Weights of a small text-conditioned image diffusion model.
Model: 8.05M parameters, 64-pixel images, arch dit, text encoder width 128, text encoder layers 8, text encoder norm layernorm, text encoder activation swiglu, norm layernorm, activation gelu, patch size [4, 4], layers 8, width 192.
Training: 11400 steps, batches of 64.
Data: trained on photos with spoken descriptions (Open Images, Localized Narratives), 203450 training examples, 3.6 epochs.
Rows from block 4 of the text encoder of a small text-conditioned image diffusion model, named by matrix and row number. Rows with one number belong to one neuron. Each number is 128 + 24 x the weight over its row's rms, rounded and kept within 0 to 255. All counts start at 0. Numbers have three digits each. After the name is the row's rms in percent of the matrix's.
After each neuron's rows are labels from the 100 texts, of 14976, where the neuron reaches its largest size: "fires on" is the input token at the peak. Only what is clearly more common there than usual is listed. The data: photos with spoken descriptions (Open Images, Localized Narratives). In brackets: how many of the 100, against the usual share in percent.
# gate: MLP gate (text_encoder.blocks.4.mlp.gate.weight, 256x128), inputs 64-127
# fc1: MLP up (text_encoder.blocks.4.mlp.fc1.weight, 256x128), inputs 64-127
# fc2: MLP down (text_encoder.blocks.4.mlp.fc2.weight, 128x256, transposed), outputs 64-127

gate.133 181:117084098158102150141123151107101090110146127100107120135084133126138117102155132139114136121142112093109100145149166191136120117142121156148116119142122151149140152131150148133155119143150130
fc1.133 164:114170181076147131139123107160136152132131140145141145129143107135106128128115120114149124134074110168153150128114093095140112168147130081148137149115165096125112098124132103144124148114097134
fc2.133 155:137131122114138148134113106156125144131104115125131133138135152191132144121125123133127116114097118169143148141125102129182123185111130135117119176115129121155112092113040082107149116119116117
fires on: "a" (24 vs 4.6); "the" (16 vs 7.1)

gate.78 117:189110157120136132136162156098157130111149142091127111124138138114113135128130169178084128129125080089158148121149133147129113146165147160175125147116102122135100109123112147116161123075071133
fc1.78 123:073177132121153126155131147136090117147133129126163147099106120137186119135171125087173159114160161151108124117084117096096123113109130103126139165110125107146119110122094086108146115146181115
fc2.78 180:120096114131165137134137164070124111155131141130165124049136135145177158135178137120137152148098109086090123129077112129097107129103177136127085174109125098099122136156138100098114103137132143
fires on: "front" (26 vs 0.4); "and" (16 vs 3.9)

gate.251 012:083123174141113101146159129102097135139125146140124100101094118064158106131133129096099067134138093144159143109164116140165143158121119098105128110135084095117136109115121149134081153136107150
fc1.251 009:134136090142153141099058107105128080119149122075130145103152155149069115125160110199170162140125154126090127142105158098127127135167138163143128120170155151148116134124142096118146106161143141
fc2.251 006:097083148125160119103124104100155109098162177111078105110129205117115087149181110122115080164139108156129127101143137119137145174134097111104140086178107113144134125128162128123126112175117155
fires on: "this" (84 vs 2.6); "the" (15 vs 7.1)

gate.153 009:096136143201120149143152150132082113134138135125138140120127070131130154139139182143113114125142110104085127136162112103121134121153126135148120164109121142147135076121129137111139144105161103
fc1.153 010:148133157151115145185134115156072189099128132146129109111167127152144128114145142191120148095116122133079109106118146127139109099139111118162128142109134121127138098174130090169115115113163076
fc2.153 006:142107158138073153165118119128105160088112127146133133113136168133143108140137124137143120088132149100118105118095145125134098088109102143147131122105158097102131114169029091182098119135145110
fires on: "and" (30 vs 3.9); "a" (19 vs 4.6); "we" (12 vs 2.4); "black" (11 vs 0.3)

gate.246 075:147136113083131148149084121131107109134157098123124112147155097119151126149121122109131136133112153135093105138097114127123116196128142139127150133147083136133130132116128136157121069118131138
fc1.246 078:125118129181136110139180136126151146117122143145110147114107161127113127123137124146145110123113078127131152124171130116143141074128116109124108124104169118116116125130132115110126182131120119
fc2.246 059:126126143128183105149140096112132123101090146149107149126110183128126113075135110127134125129119128161114145141137090128109131049117103120126142117085126131112134121117174124080117136132111087
fires on: "<end>" (22 vs 1.7); "." (18 vs 5.3)

gate.16 364:163121045142142159084115142134121168145133115075140156109119136128108160144147128116103113168126114134114160132146137146130142143101129127173123113123109136121133078173099126106129081179161099
fc1.16 381:171127028131144158076121132124127174143126124076135147111119133138101153152138123111112127164126125135115159133132125147134139132086117128160119109124114132112137085172142121098125095174167098
fc2.16 318:128150112128123147117117126152127128144113057115131140111128102147145163145148107129098051130127120129128163108136137128131145164088163128144126116128128132119110118154000125117127095129135100
fires on: "<end>" (36 vs 1.7); "a" (14 vs 4.6); "see" (8 vs 3.4)

gate.54 021:121096160179118159148091132150110155070125099105120152130153105121149114074134155152139139107141133105106144139181140138144125143200132131133148120139106134139105081090125170158156105117118140
fc1.54 030:128164123127085113111170103139104151155139150149129091100122091149125129129140153151123123107138125082148108103110124139088128104147129104198118135135115124126126097118125083172153165135116114
fc2.54 016:102163106106078119112166152112121132134137142146133101101110133128148102139124150141128137096117134082169123121093132109114116080126124105155138134135137112123120108105075081162152143116105105
fires on: "of" (15 vs 1.8); "and" (13 vs 3.9); "see" (13 vs 3.4); "a" (13 vs 4.6)

gate.174 011:113155090135138119113148161112116152142138095118142123125131079066089147117157111154143122099137097133124129116130087159178139154133123114140130158134128126137122118114131162101111140142098125
fc1.174 008:105128109140147128124131117093125183111126099138101100077148092110128115153148110134169141129137112116143182105108098141179123144124105120141140132135105134177122155125138099143141127183147126
fc2.174 006:095102168138144153129104110117127148088111106146102124110145159118195089159109141112129131144129118110146190104142131100109113117138099140132155148138130162169154132177140095143160120129132142
fires on: "<end>" (24 vs 1.7)

gate.182 319:145119163128119144151141145141104123157154110105125121146125136133106126104137127235107102166118096126139136148112122140097136086173128072127123133127120175120128165121153147135098120107129137
fc1.182 332:115132087147142103115113121117145136102106137140144136103120100110145130147125138019138149099136149128106110105132132115165109195097130183129128129122138076139123076134148108122162136149120120
fc2.182 341:129137131128133128126134119113128128105119145133128147122130107090118122148140128128172156077152139082126139135122161129176121195121113127141128114189128101117109109134031120119152123127126126
fires on: "see" (69 vs 3.4); "image" (13 vs 2.4)

gate.102 011:098109163132137096095109123128124187148123112158167125117142144116119119144162166093122150148142054131111093187129141147151097127148123118126153128125147126132129132095136185136113107125099135
fc1.102 014:145139126109126077117148124147131194138139075153129120174151107123122153173147143076128137127092116131122086192116143108104075094108137097138115108114121145155158154136120159135148105121110107
fc2.102 008:136145129105127095088133142145127165172128088137164129163144100120120149149156172149134135097101112112125112180117138113101073065113137118121123129104150142142158131168100155140151110133121129
fires on: "is" (74 vs 3.6); "this" (10 vs 2.6); "looks" (7 vs 0.1)

gate.206 060:171132049154134148075124132125104157151132124079140145111113124130093164157140124124115103167106119131113153132135138136112146122101129130162124116120118140129143092157105126098135082162177089
fc1.206 044:098145181130114105154111151134118081132145156157107113144147130127139116103130157113141174083121128132112065115135120119139105108140120146097132164118119091171110159083134103133141177098115139
fc2.206 021:138081055129128134107122136077121135125145166081126137130123187110120090150073122117142167153135118107118108129100141130107116102131080122132150147114138125131160136183199133151109154129152124
fires on: "<end>" (29 vs 1.7); "a" (16 vs 4.6)

gate.250 016:126149126217140129132139104133064154108117113096122118143130154166190132144123121175141145097113120141128092139145139125088113164121125167138125129142150142125110118152141133090140091052133113
fc1.250 015:131149119196115132111132122124043169119151112081122130139140073132119124097149128174147148148116141123077151145117104101117127089114119190140098102134144127127148123149119124125118127060150120
fc2.250 012:129142166135106109126121083122118134144083155098135133137138158108162098202113109133080107123131126096128122083137114121157130095110118128114122141111132147126156110151037108147104150127140121
fires on: "in" (68 vs 5); "this" (10 vs 2.6); "they" (7 vs 0.1)

gate.230 012:109139144084149115132138155138100119142063130119135108162119125123115155150104111130159116152134101161122118129132146109118137144088125118119129150132177176159109110175129120100066132099146101
fc1.230 011:108148131078143118135147149129097100149081126122138107158127129139111151150092112120150113145127105157111122126142133128113129156093125122114134142139179181151123122189136126116075131090138107
fc2.230 011:127123106134089133120121123102128131118188119137122151117138160122139110119129101129053203064116135107148135143108096124163119074141134128140120062137125094129131153072086133139150138131110168
fires on: "the" (23 vs 7.1); "." (19 vs 5.3); "and" (14 vs 3.9); "on" (12 vs 2.4)

gate.38 193:109140140110123136130146077149163078110127126147129105113139140118072132118150138163125130092141046151144123114177141118122130132140123170125147126111103143125133148167101142143115099086113133
fc1.38 183:096143126097135144109159066133164079119117132151119090102149146140050139134127123149132132086146081159180127122167134117109136128117135166112148127112104150128136172164138137120115099087127134
fc2.38 300:129139125129147135134134086108129125141107165138137117085138112149068124111157140122170117056158110042165135142141134129086126164118140129135143084121128130112144147150030139140139111128129133
fires on: "see" (20 vs 3.4); "." (13 vs 5.3); "on" (9 vs 2.4); "we" (7 vs 2.4)

gate.134 005:139158124144092108178090127130103160168122109108142114131117060126132153122146127121152147124129086125139108188104108116113082134161135140152090139118111142165128135130129102136160164140114113
fc1.134 007:097123119120139144111149131129160081133143098122143154145083131123117119126157121110112137135104167163075114127164154157113162140078129104087132133120150081083150146110121129074099111108138089
fc2.134 005:129141075099129115157147117168132120149145119105129104149093090139087151100151103125124139149111145183069114136163128148154143187104131117128093112132143089104116177109180146098118104134115094
fires on: "and" (30 vs 3.9); "a" (19 vs 4.6); "black" (14 vs 0.3); "we" (12 vs 2.4)

gate.165 008:144114148155156145118092105125070157104147097072137115117166119156154126121144102118166163136144130116083134075141125091094104102186126182158134110151096142121130147173135121113174136109151101
fc1.165 008:117120119096109130122156162119195085167107162161118153146083134103106137127111151118096098125127133148164138170115133161161144145078124071075125135102161124150117112072121138137094124160113157
fc2.165 007:154126095117154103139117125174107132112180086108126111105156078164132118084122118138180157130126120173087142090157095136133111122133161111132147146145120123111110137132223166141152132131128096
fires on: "and" (30 vs 3.9); "a" (19 vs 4.6); "we" (12 vs 2.4); "black" (11 vs 0.3)

gate.207 017:138093108120144131122112113115098112157146123121142106109151133135127111130130116127124123146119104125061143142146104069118143133161137070148124116145108156138137135066124128120150093125164132
fc1.207 015:089154160140124130149121125133084119115119120116148147126112134135182160137141128142127154098133122129161124118100150139127108108138130173146142155107130096097135085245137113139123149131121119
fc2.207 010:112106120116123153155130126119120125105163107125120147118121162103154089103114151129123100138179111121065156089174082111113132178134120107131124138149125140132129119142019168126139102137133134
fires on: "can" (53 vs 3.3); "the" (23 vs 7.1); "and" (12 vs 3.9)

gate.43 166:133127105151166103149132109123116135104126124172149103104104167139183146152129108143122131120135070149171075120160176148122108175147115098150130136115136118157135133126162120112163074114116114
fc1.43 149:135159113133123130124095117120075148127097121162162107125127167131175144158112109144159156101131102179185109133147159115104140170150127092126126144154140138152114122133127119111151073116128120
fc2.43 089:125141115132144162124164103128145121119111154137132125141134206164121189174118115129134149095101134159173087140143178139127136130098108140116099131157117127117125129136199150130140087128123113
fires on: "on" (21 vs 2.4); "." (13 vs 5.3); "and" (12 vs 3.9); "they" (9 vs 0.1)

gate.118 006:122099107164111129153091170142090118100124104091143090146117086113134096113151168126090156124133079126145121090185130139158124147176098153142134157122107141120157096125126131118117112132146133
fc1.118 009:095082104140115134114128163101170113129130116139127077128065109082098131117163121074141150136124165181153144130161107124166115124116117129096124143111133139110146140103124118094140103142157143
fc2.118 005:129109094127130150140135154127125109120103117120131069104112075111093148126149110106144151129120141200144138149168090153161112139146131153111094156093123154128144148128184123081142101151153116
fires on: "and" (30 vs 3.9); "a" (19 vs 4.6); "black" (13 vs 0.3); "we" (12 vs 2.4)

gate.154 011:108158155157120124134124121144118157161145144047124128147116118118138112148132125142121124124138100132113073129113088098150123118137121131119146117125136129142106088144117145128151132050130104
fc1.154 012:114145137137113105141110083119111119119108126087088146132154162120130121166143114184124137122166128120132121126155122077178116132125137168124126123145134186141129096150137143134085117111153112
fc2.154 011:111127158134134082125130080132130128112090155096086118163154162108141087208123097138084111133155135110123098082164106114168129127136114133108107139115140182139121077125127139143119142118133119
fires on: "there" (38 vs 3.7); "in" (16 vs 5); "these" (14 vs 0.1); "this" (9 vs 2.6)

gate.127 010:148150127101145094145144150120117127155071135111141125142114118109120143143149107126142115153143120138124122106095134104134145167068119123077129121132184106162117154152134108098118159130160130
fc1.127 009:100104125172110164101102084125131142107176119126124143110158133132148097113104136121117147098145129127153145143165112143132138104186102147196137112147078132088153089099120122152134115148107129
fc2.127 008:136131115130152094146151128140119129164097155106147115126104084123118156154148116125177059174156108159093096117126138129108154212119123116112130156123121123139129124167184129123129137128147094
fires on: "." (15 vs 5.3); "of" (12 vs 1.8); "and" (12 vs 3.9); "a" (11 vs 4.6)

gate.105 168:106092089154103136135140149118112046093142115093106114144114127140142132122163142147125150148152121115124114132140132177123116112120155143139102109140089164137153157131155157124153110129133123
fc1.105 142:119176182098154151117115112123156181118119135142161131114138133127116123123132120112119104136082140133126120126124127090154113162166111119137173135102162094118117099111128114138136132108113126
fc2.105 156:132156144123129144110148116137118116124086095135100117111127145188144141121133100129124126126081117161109116160140106136192126188143143128116131192117138096134076117104040119113132130134128116
fires on: "a" (25 vs 4.6); "the" (15 vs 7.1); "person" (7 vs 0.5)

gate.28 007:107115105162113193133150155133101131094187145096126093166129115153117132126170160096151104115113148155149148144145119115121113155124130107126136148067119097167126117086124127165123112114128088
fc1.28 008:134114147127130160158128128108142165150145144098126104136067124113160141103143124146154098150105148109139118119150113172098140155118131106111146114123170119102110122101125090150134142091129095
fc2.28 006:157130121092118170152157154112122159139122113066117072131123096140133125090116139110136150110101157135166117185124113122115177151106131133148149121129124123137088142067144104150138113129130090
fires on: "the" (18 vs 7.1); "." (12 vs 5.3); "mountains" (7 vs 0); "sky" (7 vs 0.5)

gate.52 011:080080192098122126137166159121113219118144154120111116155138150112115141168096127102134107125109090128142115125110134140114114127114127080138154125122096105118135099091117140125133117112109125
fc1.52 011:104084169089129123130171178127120218121145142152092116166145146128108134155097132068125107146130089116139123118100127157117127154107125069133148113112102102114124130083121132141146122113120123
fc2.52 014:135186126144097119148104130158115125146076088127177122100120044159126127112129173112151139099117150129137140149107107127124109121156185138125111155128124130123133140169147124144122160119138120
fires on: "this" (56 vs 2.6); "the" (33 vs 7.1)

gate.81 008:075144166138133102150146151129081128136126110132148176121110077134121133085125148159144138130127084143095133159147138169172104151152146152149131130141153117138119074121123127101120099086096125
fc1.81 011:093121129157148115126113116106184085123117128123124119104099146071124130161165132116119128136144162130153150124139123111110124156131147142076111146098135132146149197074134140106100139164125153
fc2.81 006:076120149104161109148111099119156117112143128144123109106124157089144117135168146137095143133138138144144136103170114129112116176151141110084116151129094155155143182090209138091124120136112147
fires on: "and" (30 vs 3.9); "a" (19 vs 4.6); "we" (12 vs 2.4); "black" (12 vs 0.3)

gate.47 014:129170131220140118116113164140048167106119121078115116143141097143152129115132118156153135136121155134105121135144123128120112108128151195146119104135174144140125121139130124119128121068146120
fc1.47 015:143153141193124132147135130121009183087130116121116109123140096145177137126142123149148143128102125138110141132143114116086118132136134183164113102126134160127137121170139119147122108065137116
fc2.47 013:119123165132095151110128110086139130114081134123134160122120179117161121197139128132070122093125134099160126132119129109132121102115095135107130094102125141136149113127036081139123148124128151
fires on: "and" (30 vs 3.9); "black" (20 vs 0.3); "a" (18 vs 4.6); "we" (12 vs 2.4)

gate.3 090:150127109086129157159088120129110109129148097123134113144136106114139121148126128101124140140115158143093105136093116123134114189128138131126147138144077117136128128126129135149120073114130135
fc1.3 090:132134131084121150115067118124110108125138117109146106140135103131145128124128136104112146142143179137128117125083121141120114181129132149137144136147082137138146122123125131137127070114137123
fc2.3 078:134121114125083164111102159152126133149173103102155092124162076126129147182126149130136133129146127104135103118122158127145129203130144125124102139151128128161123131135079149172137131135154177
fires on: "<end>" (22 vs 1.7); "." (17 vs 5.3)

gate.17 016:115124120150145132115123136152108146153123118150150130167126115145139146114131126108134115164173173156130099130107149131142121155171143107124092119118098143145137139042125117154132088116085108
fc1.17 017:146145165099133130090149113138113133079117133120117090094123121153099129103123117106123126126120094103087142135175126121144130122089114121148123125149136109146119142113127110096145154070183135
fc2.17 018:156146073132122098126141150162125122144145119110101061123175064173073123102067134127128160165127127130101118129168099144167136140129172126138130141139118091111108158098186165133140159139128102
fires on: "black" (98 vs 0.3)

gate.186 017:161159135139109094123144131121103126159143128120132129123108125132106145132136097177122128125126117133098132133086118063130136158133144158124107124138137087138142134136132104133147150112161125
fc1.186 016:091094146135134176127116111137159122089117122138137118129160126128155110114109154100133122122122133122158139122173148177120117105133120105140147140138133177114115128125123158119110117138098129
fc2.186 028:128130085118109089154149120130130123168165163110136133110100072129090160143157097126122105116141113166084083142098117126136150207133142129123117088110129078123121160126154116129137144130153124
fires on: "." (13 vs 5.3)

gate.5 269:100110087110095155097102142128167162120143153127115116086143130126144128072095151137102084146131095124107150132134151113129125122086134138148112099108108100163153123157152149080184134150077103
fc1.5 280:102117091112096151095106128119159164128141160131107117091155148144155121077085130139109095143135116135114157139130144103127136108080137142142109099118100103157163139161110150075184128148091098
fc2.5 318:128122102126071140129114141137130128127119191131134096113141153124151128074085158128121092142120116165102147156116173129116128130122158127121108127112128111147190110131197169070157097128121101
fires on: "there" (12 vs 3.7); "is" (12 vs 3.6); "and" (11 vs 3.9)

gate.34 172:161092110120159128134125126130141108096167148109140132111141126116107121102135129143161153170112104123158116178141110145159099175141107096146129129088127135136108134150115073141104145136126148
fc1.34 159:123167152113095127131118173128118139164124082128126112104121118093129156135129136144119093122161124134099133055113153128087133119107156144104123138173138122132131116093114177118166107141122122
fc2.34 177:128143101127112145127111126091129137126088118152086144125141141098138138136116152128130136105168137149118146092129155115096153062156153119114120115189133140090134140110197151109177111121127122
fires on: "image" (56 vs 2.4); "consists" (21 vs 0.1); "shows" (7 vs 0)

gate.190 014:197121072124127146162115148122154114122140117156124132112116104115097119088136135109139132122095128156103145142141135098092126145155128044137132115126118126122135137068125144117134150153133145
fc1.190 013:200130058140143104166107073111102137146137121099117134148129136142115099142121101145089136120145137138066121115150110083146139135131142078137131116106135151150139100109119147127138114086142125
fc2.190 014:122144145122106164094142170115133131129126129168156137128129103147133175089148143122183135118080146159180156195088151136100128117111132140143128105149126106126118165139164078093104117130116145
fires on: "there" (39 vs 3.7); "these" (23 vs 0.1); "in" (14 vs 5); "at" (8 vs 0.6)

gate.245 110:169082095123124133148114145130130112133111090110121092127140204080137147120124125120114125118136136112095156153126142139123135132131144139148139185101121110153104106110115156158116144125140128
fc1.245 104:134106144122122124132107130127105123136098091107133112134143207086147166132112120128101141105138132092143152142114155144134132111122154163140145193086124095155100099127122144158116147140139132
fc2.245 064:134140104146114101110138120144120138124106089116115120132131230048121130102137166138114161136126124094113159155128130135156137145160140126114108150081129105148144120114053132150109136136118141
fires on: "a" (26 vs 4.6); "the" (20 vs 7.1); "of" (12 vs 1.8)

gate.228 179:114096103140119133144139154103098072138144126109103119114121126115136135102151137150129145146143095106130115134149135200123114133120149140111093112154119170128150171137152154130145125154155144
fc1.228 155:134154170114147136141133107140152158146138125143156129111145117135126135127092110122108097120087101121095150133099109098146107175146105103135131166122131080144129123121119093134099142119105145
fc2.228 148:123110131146128141132125123163124132152087109138153119103162141172122127113122121128132113129087129167114127162120107136175122177129152130112132179103123109129081122135038114112147142131130140
fires on: "a" (24 vs 4.6); "the" (15 vs 7.1)

gate.112 014:109155107197139116152148153129094143137118128097131144199096117110133124144117131103148129135108179124139125108114102138112131190122121122079121144135165145144135119163135132115107108144101093
fc1.112 013:116139124155126136149095137126062152121096121123129141156124145145114123096141114145131122163134165134125126138107137120145133172141142138141122133159186131145135160081138110123115122119122107
fc2.112 015:118098171126092188132102107082132138101123113140131176144100178127171123147163155126121129084110124106166141127097128119105120072110099133121146107133133156118136106139057097148124125117124153
fires on: "black" (98 vs 0.3)

gate.155 163:165148134143146101145131097124099140137116118148158130110112172154166153153113106133129146095132074135150075143144156124092119192146140099149117146142133131149129147132153119104151072139108103
fc1.155 143:145119121118115141119125150120141120162137130100116127143158062122089093103142135130139125163122156103096193132113092125147136073109130151138111116150126124089150145148110145144114161150126145
fc2.155 095:126099145121118112160102159127117137118139111120108122118132059083157095096155134126120119175158128081100178115151071130184141118149158142141105088116125107152160136130027122123126163110110131
fires on: "on" (19 vs 2.4); "." (13 vs 5.3); "and" (10 vs 3.9); "they" (9 vs 0.1)

gate.125 028:117138108201137121107142121139082158125141109085125129135110112136138114095126119185148147126104130141102125163128125141107111109112122132104137099158152146116139105127124128106134090027135118
fc1.125 025:089147139157119135091138142126083150112130134080127138141113121139130140095119128180157156131118139137118123145118125138113109116090120205092118113155149170141135087146129114099113115029139119
fc2.125 034:132157139128100088144133082144112124144092146081118128156149146113152094213096104130096109124142135122127092088147114121181125117098138143116122162111126139136119096159079137140125156124144116
fires on: "in" (71 vs 5); "this" (23 vs 2.6)

gate.227 204:158124133095145092084157166151096140119143134115131119100127115126100131134137137112142136110113132131123126105171101137110146151107136097147118172098100148158135116111153128136163129122127087
fc1.227 188:151112137098135095085151166135085143128138133117124109108142145123076123149143129072147134104096137129130132110149100088097154138114132090137122164098107139143125136135128124147165118141148096
fc2.227 161:132099095118115087102109157136133123129147116130110129088174123096102119116144148121167142127097122145113108097136080120117120111101141122156113180074137119129145105122249128142148072131131128
fires on: "." (12 vs 5.3); "and" (9 vs 3.9)

gate.42 007:151151152146118127130100112157080161114168103087110110129157110138176113123127091123139157115153133138118133108164129100115116102173153182162119132158111120107131129189139137156173146100135136
fc1.42 008:151152136150124127124113115155072167117172103093108097115158098158164106115106096133144149124140124131093132129163129104112111113167161173199120136157101117106125135171133119151175120099130129
fc2.42 006:113128151142116149112140117085134124142062170124141150150107182085108139169153136125081097136118134094159116151090151121123138136125067132121118114107120151157145109109037117096104136135139148
fires on: "and" (30 vs 3.9); "a" (19 vs 4.6); "black" (14 vs 0.3); "we" (12 vs 2.4)

gate.12 091:171126127086118091103147152147094147118152121092105138124136112132114122125140149147153145111111147140111144103141070141095119147130133135160115145093123146138118121113138107152166101123125079
fc1.12 079:142142130091123077117124157138102139120139122099106132120128154128095104135144149104138116139098135122184149134146090145102127133104119114130145131125141174161108108090133124150128144101124079
fc2.12 044:113113075136163102133123116146152131087147128142128120117151126134123123112118129126135126110100171113117158097118075113115101101138129120156127116087122112127137085161213146157100074107138126
fires on: "." (13 vs 5.3)

gate.210 007:148111045123107096133153081173150141108093131078110143123145114136127111136115122205130125120139126149145135128139139211131158133139123184122122130155128120117146129107126131097121136125101149
fc1.210 007:134162190151160167116113191081096146144158112164139130137109142113105147121135130079157115129099131113116118135133112044116099117102116108164124114118119147130099138154123115134139117120152093
fc2.210 005:127110070118112097128130081176140117116120128104111121123147093145160140129096128157101137131175085183110140146188098161131155177138112140133125131113136143142148120114094156068134117141111124
fires on: "in" (19 vs 5); "people" (7 vs 0.7); "trees" (7 vs 0.6); "helmet" (7 vs 0)

gate.194 350:140093127131118136157113132130110118123107078114136097109146196080151162120125127144122133118123131109151153143139152164131130137129141146135143185106128085165097087121106146161108130135129136
fc1.194 358:139105117127120130143114124129108125120093081112118086110147195099149165124117115132123128117124147123145156150131145165128135125119141155127132181112131084164106100109137140142109132134137127
fc2.194 304:127103130125096116132132117113128126143115090133126109113136223051143150101091135128120153122133134098128167139127139128154128138137144127125123175095128095137110088123036138147128143128129132
fires on: "a" (32 vs 4.6); "the" (24 vs 7.1); "of" (14 vs 1.8)

gate.58 008:156155112151116085139136157128140124164141125120122121123107113115090159129135120144135107151121134131112116124087115099131115165109148120081117120107151064128125157098130111123138142132165149
fc1.58 007:101097161100122153125121116123097136098121120133152122148143119141157115121120132127126146115122116125140119137182134158114137087146127122174143138155112161126118105149120156118118113099098102
fc2.58 009:131134083131108095150145121136133120168170157120139137105106065131093152143163098129124103106138116168086085148092106127141139206128138135117115091116123091128118153128174123133136138128163126
fires on: "<end>" (10 vs 1.7)

gate.146 016:107104190068130150137141127123072162144135125108132120153138140134150139144135130133142108137118071148126144121086122100114132100148144033183126130131125132106119089134120130116147095132142120
fc1.146 017:087117076184129133157107108126097070135149131112169135085128136156167127128127130151117138107106145115119138120192121101117118121128117230130131122131142144129137096171136116131109117110154125
fc2.146 018:120075115103151133116156121120132130102186158123070136145134205107131114136103081133104130147149109134118116114189145128126132145103076116137148084118131120153123110096071140104149106139111139
fires on: "this" (73 vs 2.6); "the" (20 vs 7.1)

gate.145 274:138127112158155113126113129113109124091103131146135122117094194129169155165117130139113113108134099153190060132150167122098129192139115079145130142127151119158097129103167113092148088137122113
fc1.145 288:142134120157143111121119101114106132109091138158125115116119200152176157160108112135122129100131118144194074125143152113094131203136121096136126144127137126152111161111125113101151087150136119
fc2.145 250:133133123128145131147123132121121133115122123157143130104096184176132150153104144124125130078126098164166072127133197131103119151134115136127121128164123129148101130101235119094149099126126129
fires on: "on" (24 vs 2.4); "." (13 vs 5.3); "they" (9 vs 0.1); "and" (9 vs 3.9)

gate.229 302:134066140150136107134154180110162149154110120127124122103126113074094102149120137135080142145103077132119101200112121127112117124115125116116180108153115129084129147141161145134130089128114110
fc1.229 313:137070142149135108123169172106174147155106119139110129107125129090094108157119130141092142144111092136136100201113115126110126131105124125112176106161113135077142156150113142131138085137125110
fc2.229 336:128087138126122113122134149106130128139092165129133111096138113091093098152136159130062157114077111137147092193120123128111122106131110129112151107186129122121139149124255138141145118127125122
fires on: "a" (71 vs 4.6)

gate.135 058:132142093130133119117122113126140131101172158101103129131133112147117123101148115097135142165103158096156132190090130151161120162149120121130145128083132109120133147128130084167133137131116142
fc1.135 056:174150142105152120137127124110102114094167172101118153122118132149136118089124116132145138156112160112138136165118146123147117160123118118130130129087154122129122144117128084150094130137139154
fc2.135 036:135168150132120095110099137155123148115099158132114103126131089143125103140152106130121140147126120114132144155119109140166129153140079124166125163081128137143140107111058125148137146127128131
fires on: "many" (22 vs 0.2); "bottom" (20 vs 0.3); "black" (18 vs 0.3)

gate.198 237:142134109148137108131114115125111131101104124153133118116099177139212142161119112149128127091128092147174066129134156123099127193124126078149134135122122125160116136112166112112165102122122115
fc1.198 244:126144129156145112133128106130095144119094116175135128114108196148180137158115102119145127095133095141204081125131143100093139178130128067153127138133158121147115151112131117119156126142132107
fc2.198 207:124151115123146125119152116141130123129109136153131142110118195179173178149103143138142152085120124174126070134100177128120129153126119114121143150143139124113120132152234155115129074128118116
fires on: "on" (22 vs 2.4); "." (13 vs 5.3); "they" (9 vs 0.1); "and" (8 vs 3.9)

gate.141 160:127140094153161120122131110116114122129126127149141126096113200143193161153100117131121138103142094137136064141131152155094116201152123088157116135131126120140126155109156118111164073157123125
fc1.141 142:142147170142139120143131113129112148096124112151132141117105181167130146155101122124110126094142113153153065132150159099119119173145136094110140158133137143156111127107147120108134098094121115
fc2.141 096:136144112128114154111118126092138123146136132144149137109141175168112140161088155120137137084109136189143081134112185127094144136133106113108139168134124133136088155122221144105126099139128148
fires on: "on" (21 vs 2.4); "the" (15 vs 7.1); "." (13 vs 5.3); "they" (9 vs 0.1)

gate.36 011:122130114116143121106149092142147126135135129097107148106136116137171143137100142172120152105168118111140108148195109201091134122154097180127100123124138093165151104097129128096147115116122109
fc1.36 009:108134163133126146152102156112117126131128134141171106152120133126100113131158130062127121132087138148135145103096140032154125123132148106138142115134125167102106117156128126139122147135131137
fc2.36 010:128120091126135123114131110143128127109158108116117133110138089143174172128089147138097150106187091170098133147207087141104115157148096126145110121091129126155150110123109152057144099129120115
fires on: "," (31 vs 3.8); "there" (11 vs 3.7); "trees" (10 vs 0.6); "road" (8 vs 0.2)

gate.83 258:136119121152172114157138109121123110104168138140148142128134132158144110104152114128154153151112109102128118179160137132168126156127092092151134147097104110125114134162107072168127144101131144
fc1.83 261:118134147122095144115116158138114142147087110114134109134115123083119141162107153141104097100166122139119129080112125120087130100157161154122130130167136152149129108095109184100143114145120112
fc2.83 289:129136130129107145125116131139129126135090100131134110124116139089117133137118141128097117094144123134115139079115128131073126091140152130118133099177125134134130124100209164093122111132124117
fires on: "image" (61 vs 2.4); "consists" (17 vs 0.1)

gate.169 191:130132094111127144141084132134137112136160118106142104147166103127140146129141144155133136110120183141098102125093138138108094182144138141141132131146076133138119117129112137140135099131133118
fc1.169 179:148131161171132108106167155121109134130115151115146152096083154130121138098138135125126121159148067128154170131136128129131148082134114117135119120114156107124143120129122118103154180143122119
fc2.169 205:124153144135188113136137104101128130137110145143109135127113187120132117082139107137147125135134118172123155131160099121143157040119106132133110120105126126143130137133170122096127159125121111
fires on: "<end>" (23 vs 1.7); "." (18 vs 5.3)

gate.151 026:123126109097121100139165110131147131110125160113114131134138124132177132128100133208136162093113117143126104123155133204112117133163127178129120109110118120127126140106129146127126140119136114
fc1.151 028:108138178138124137121100131123127103127135120143144112134126129131095098123162138083136125141150136111146120136089111032145120124109125085116168160140118155128133120132136110137110157112111144
fc2.151 043:129123084127127118122135114139133123103153112123113125110144081141171181129088149140096147110177088184090136150198090142125107160140106123153107127089123131145145112127124149063134096129124113
fires on: "," (37 vs 3.8)

gate.159 021:135134105107114100147169092149137138113142135102099132124147120134177147132108127206129156098126104143109114133162120201119124125164131186153099112126103103133136124115126139118128121109141106
fc1.159 020:156131094111120100145179108140102154130132132121082145112147137126161159122095121183111145112125108131100123122166143206105124122151134178166080113126116091135133121129125135128141104134147115
fc2.159 028:125131171128127140127126149110127132151097149137142133147110184108092076130161109119160113144083169067165119107063172112136147091114154134104148127165134127112112144126119106196119162127133148
fires on: "," (35 vs 3.8); "there" (9 vs 3.7); "trees" (8 vs 0.6); "road" (8 vs 0.2)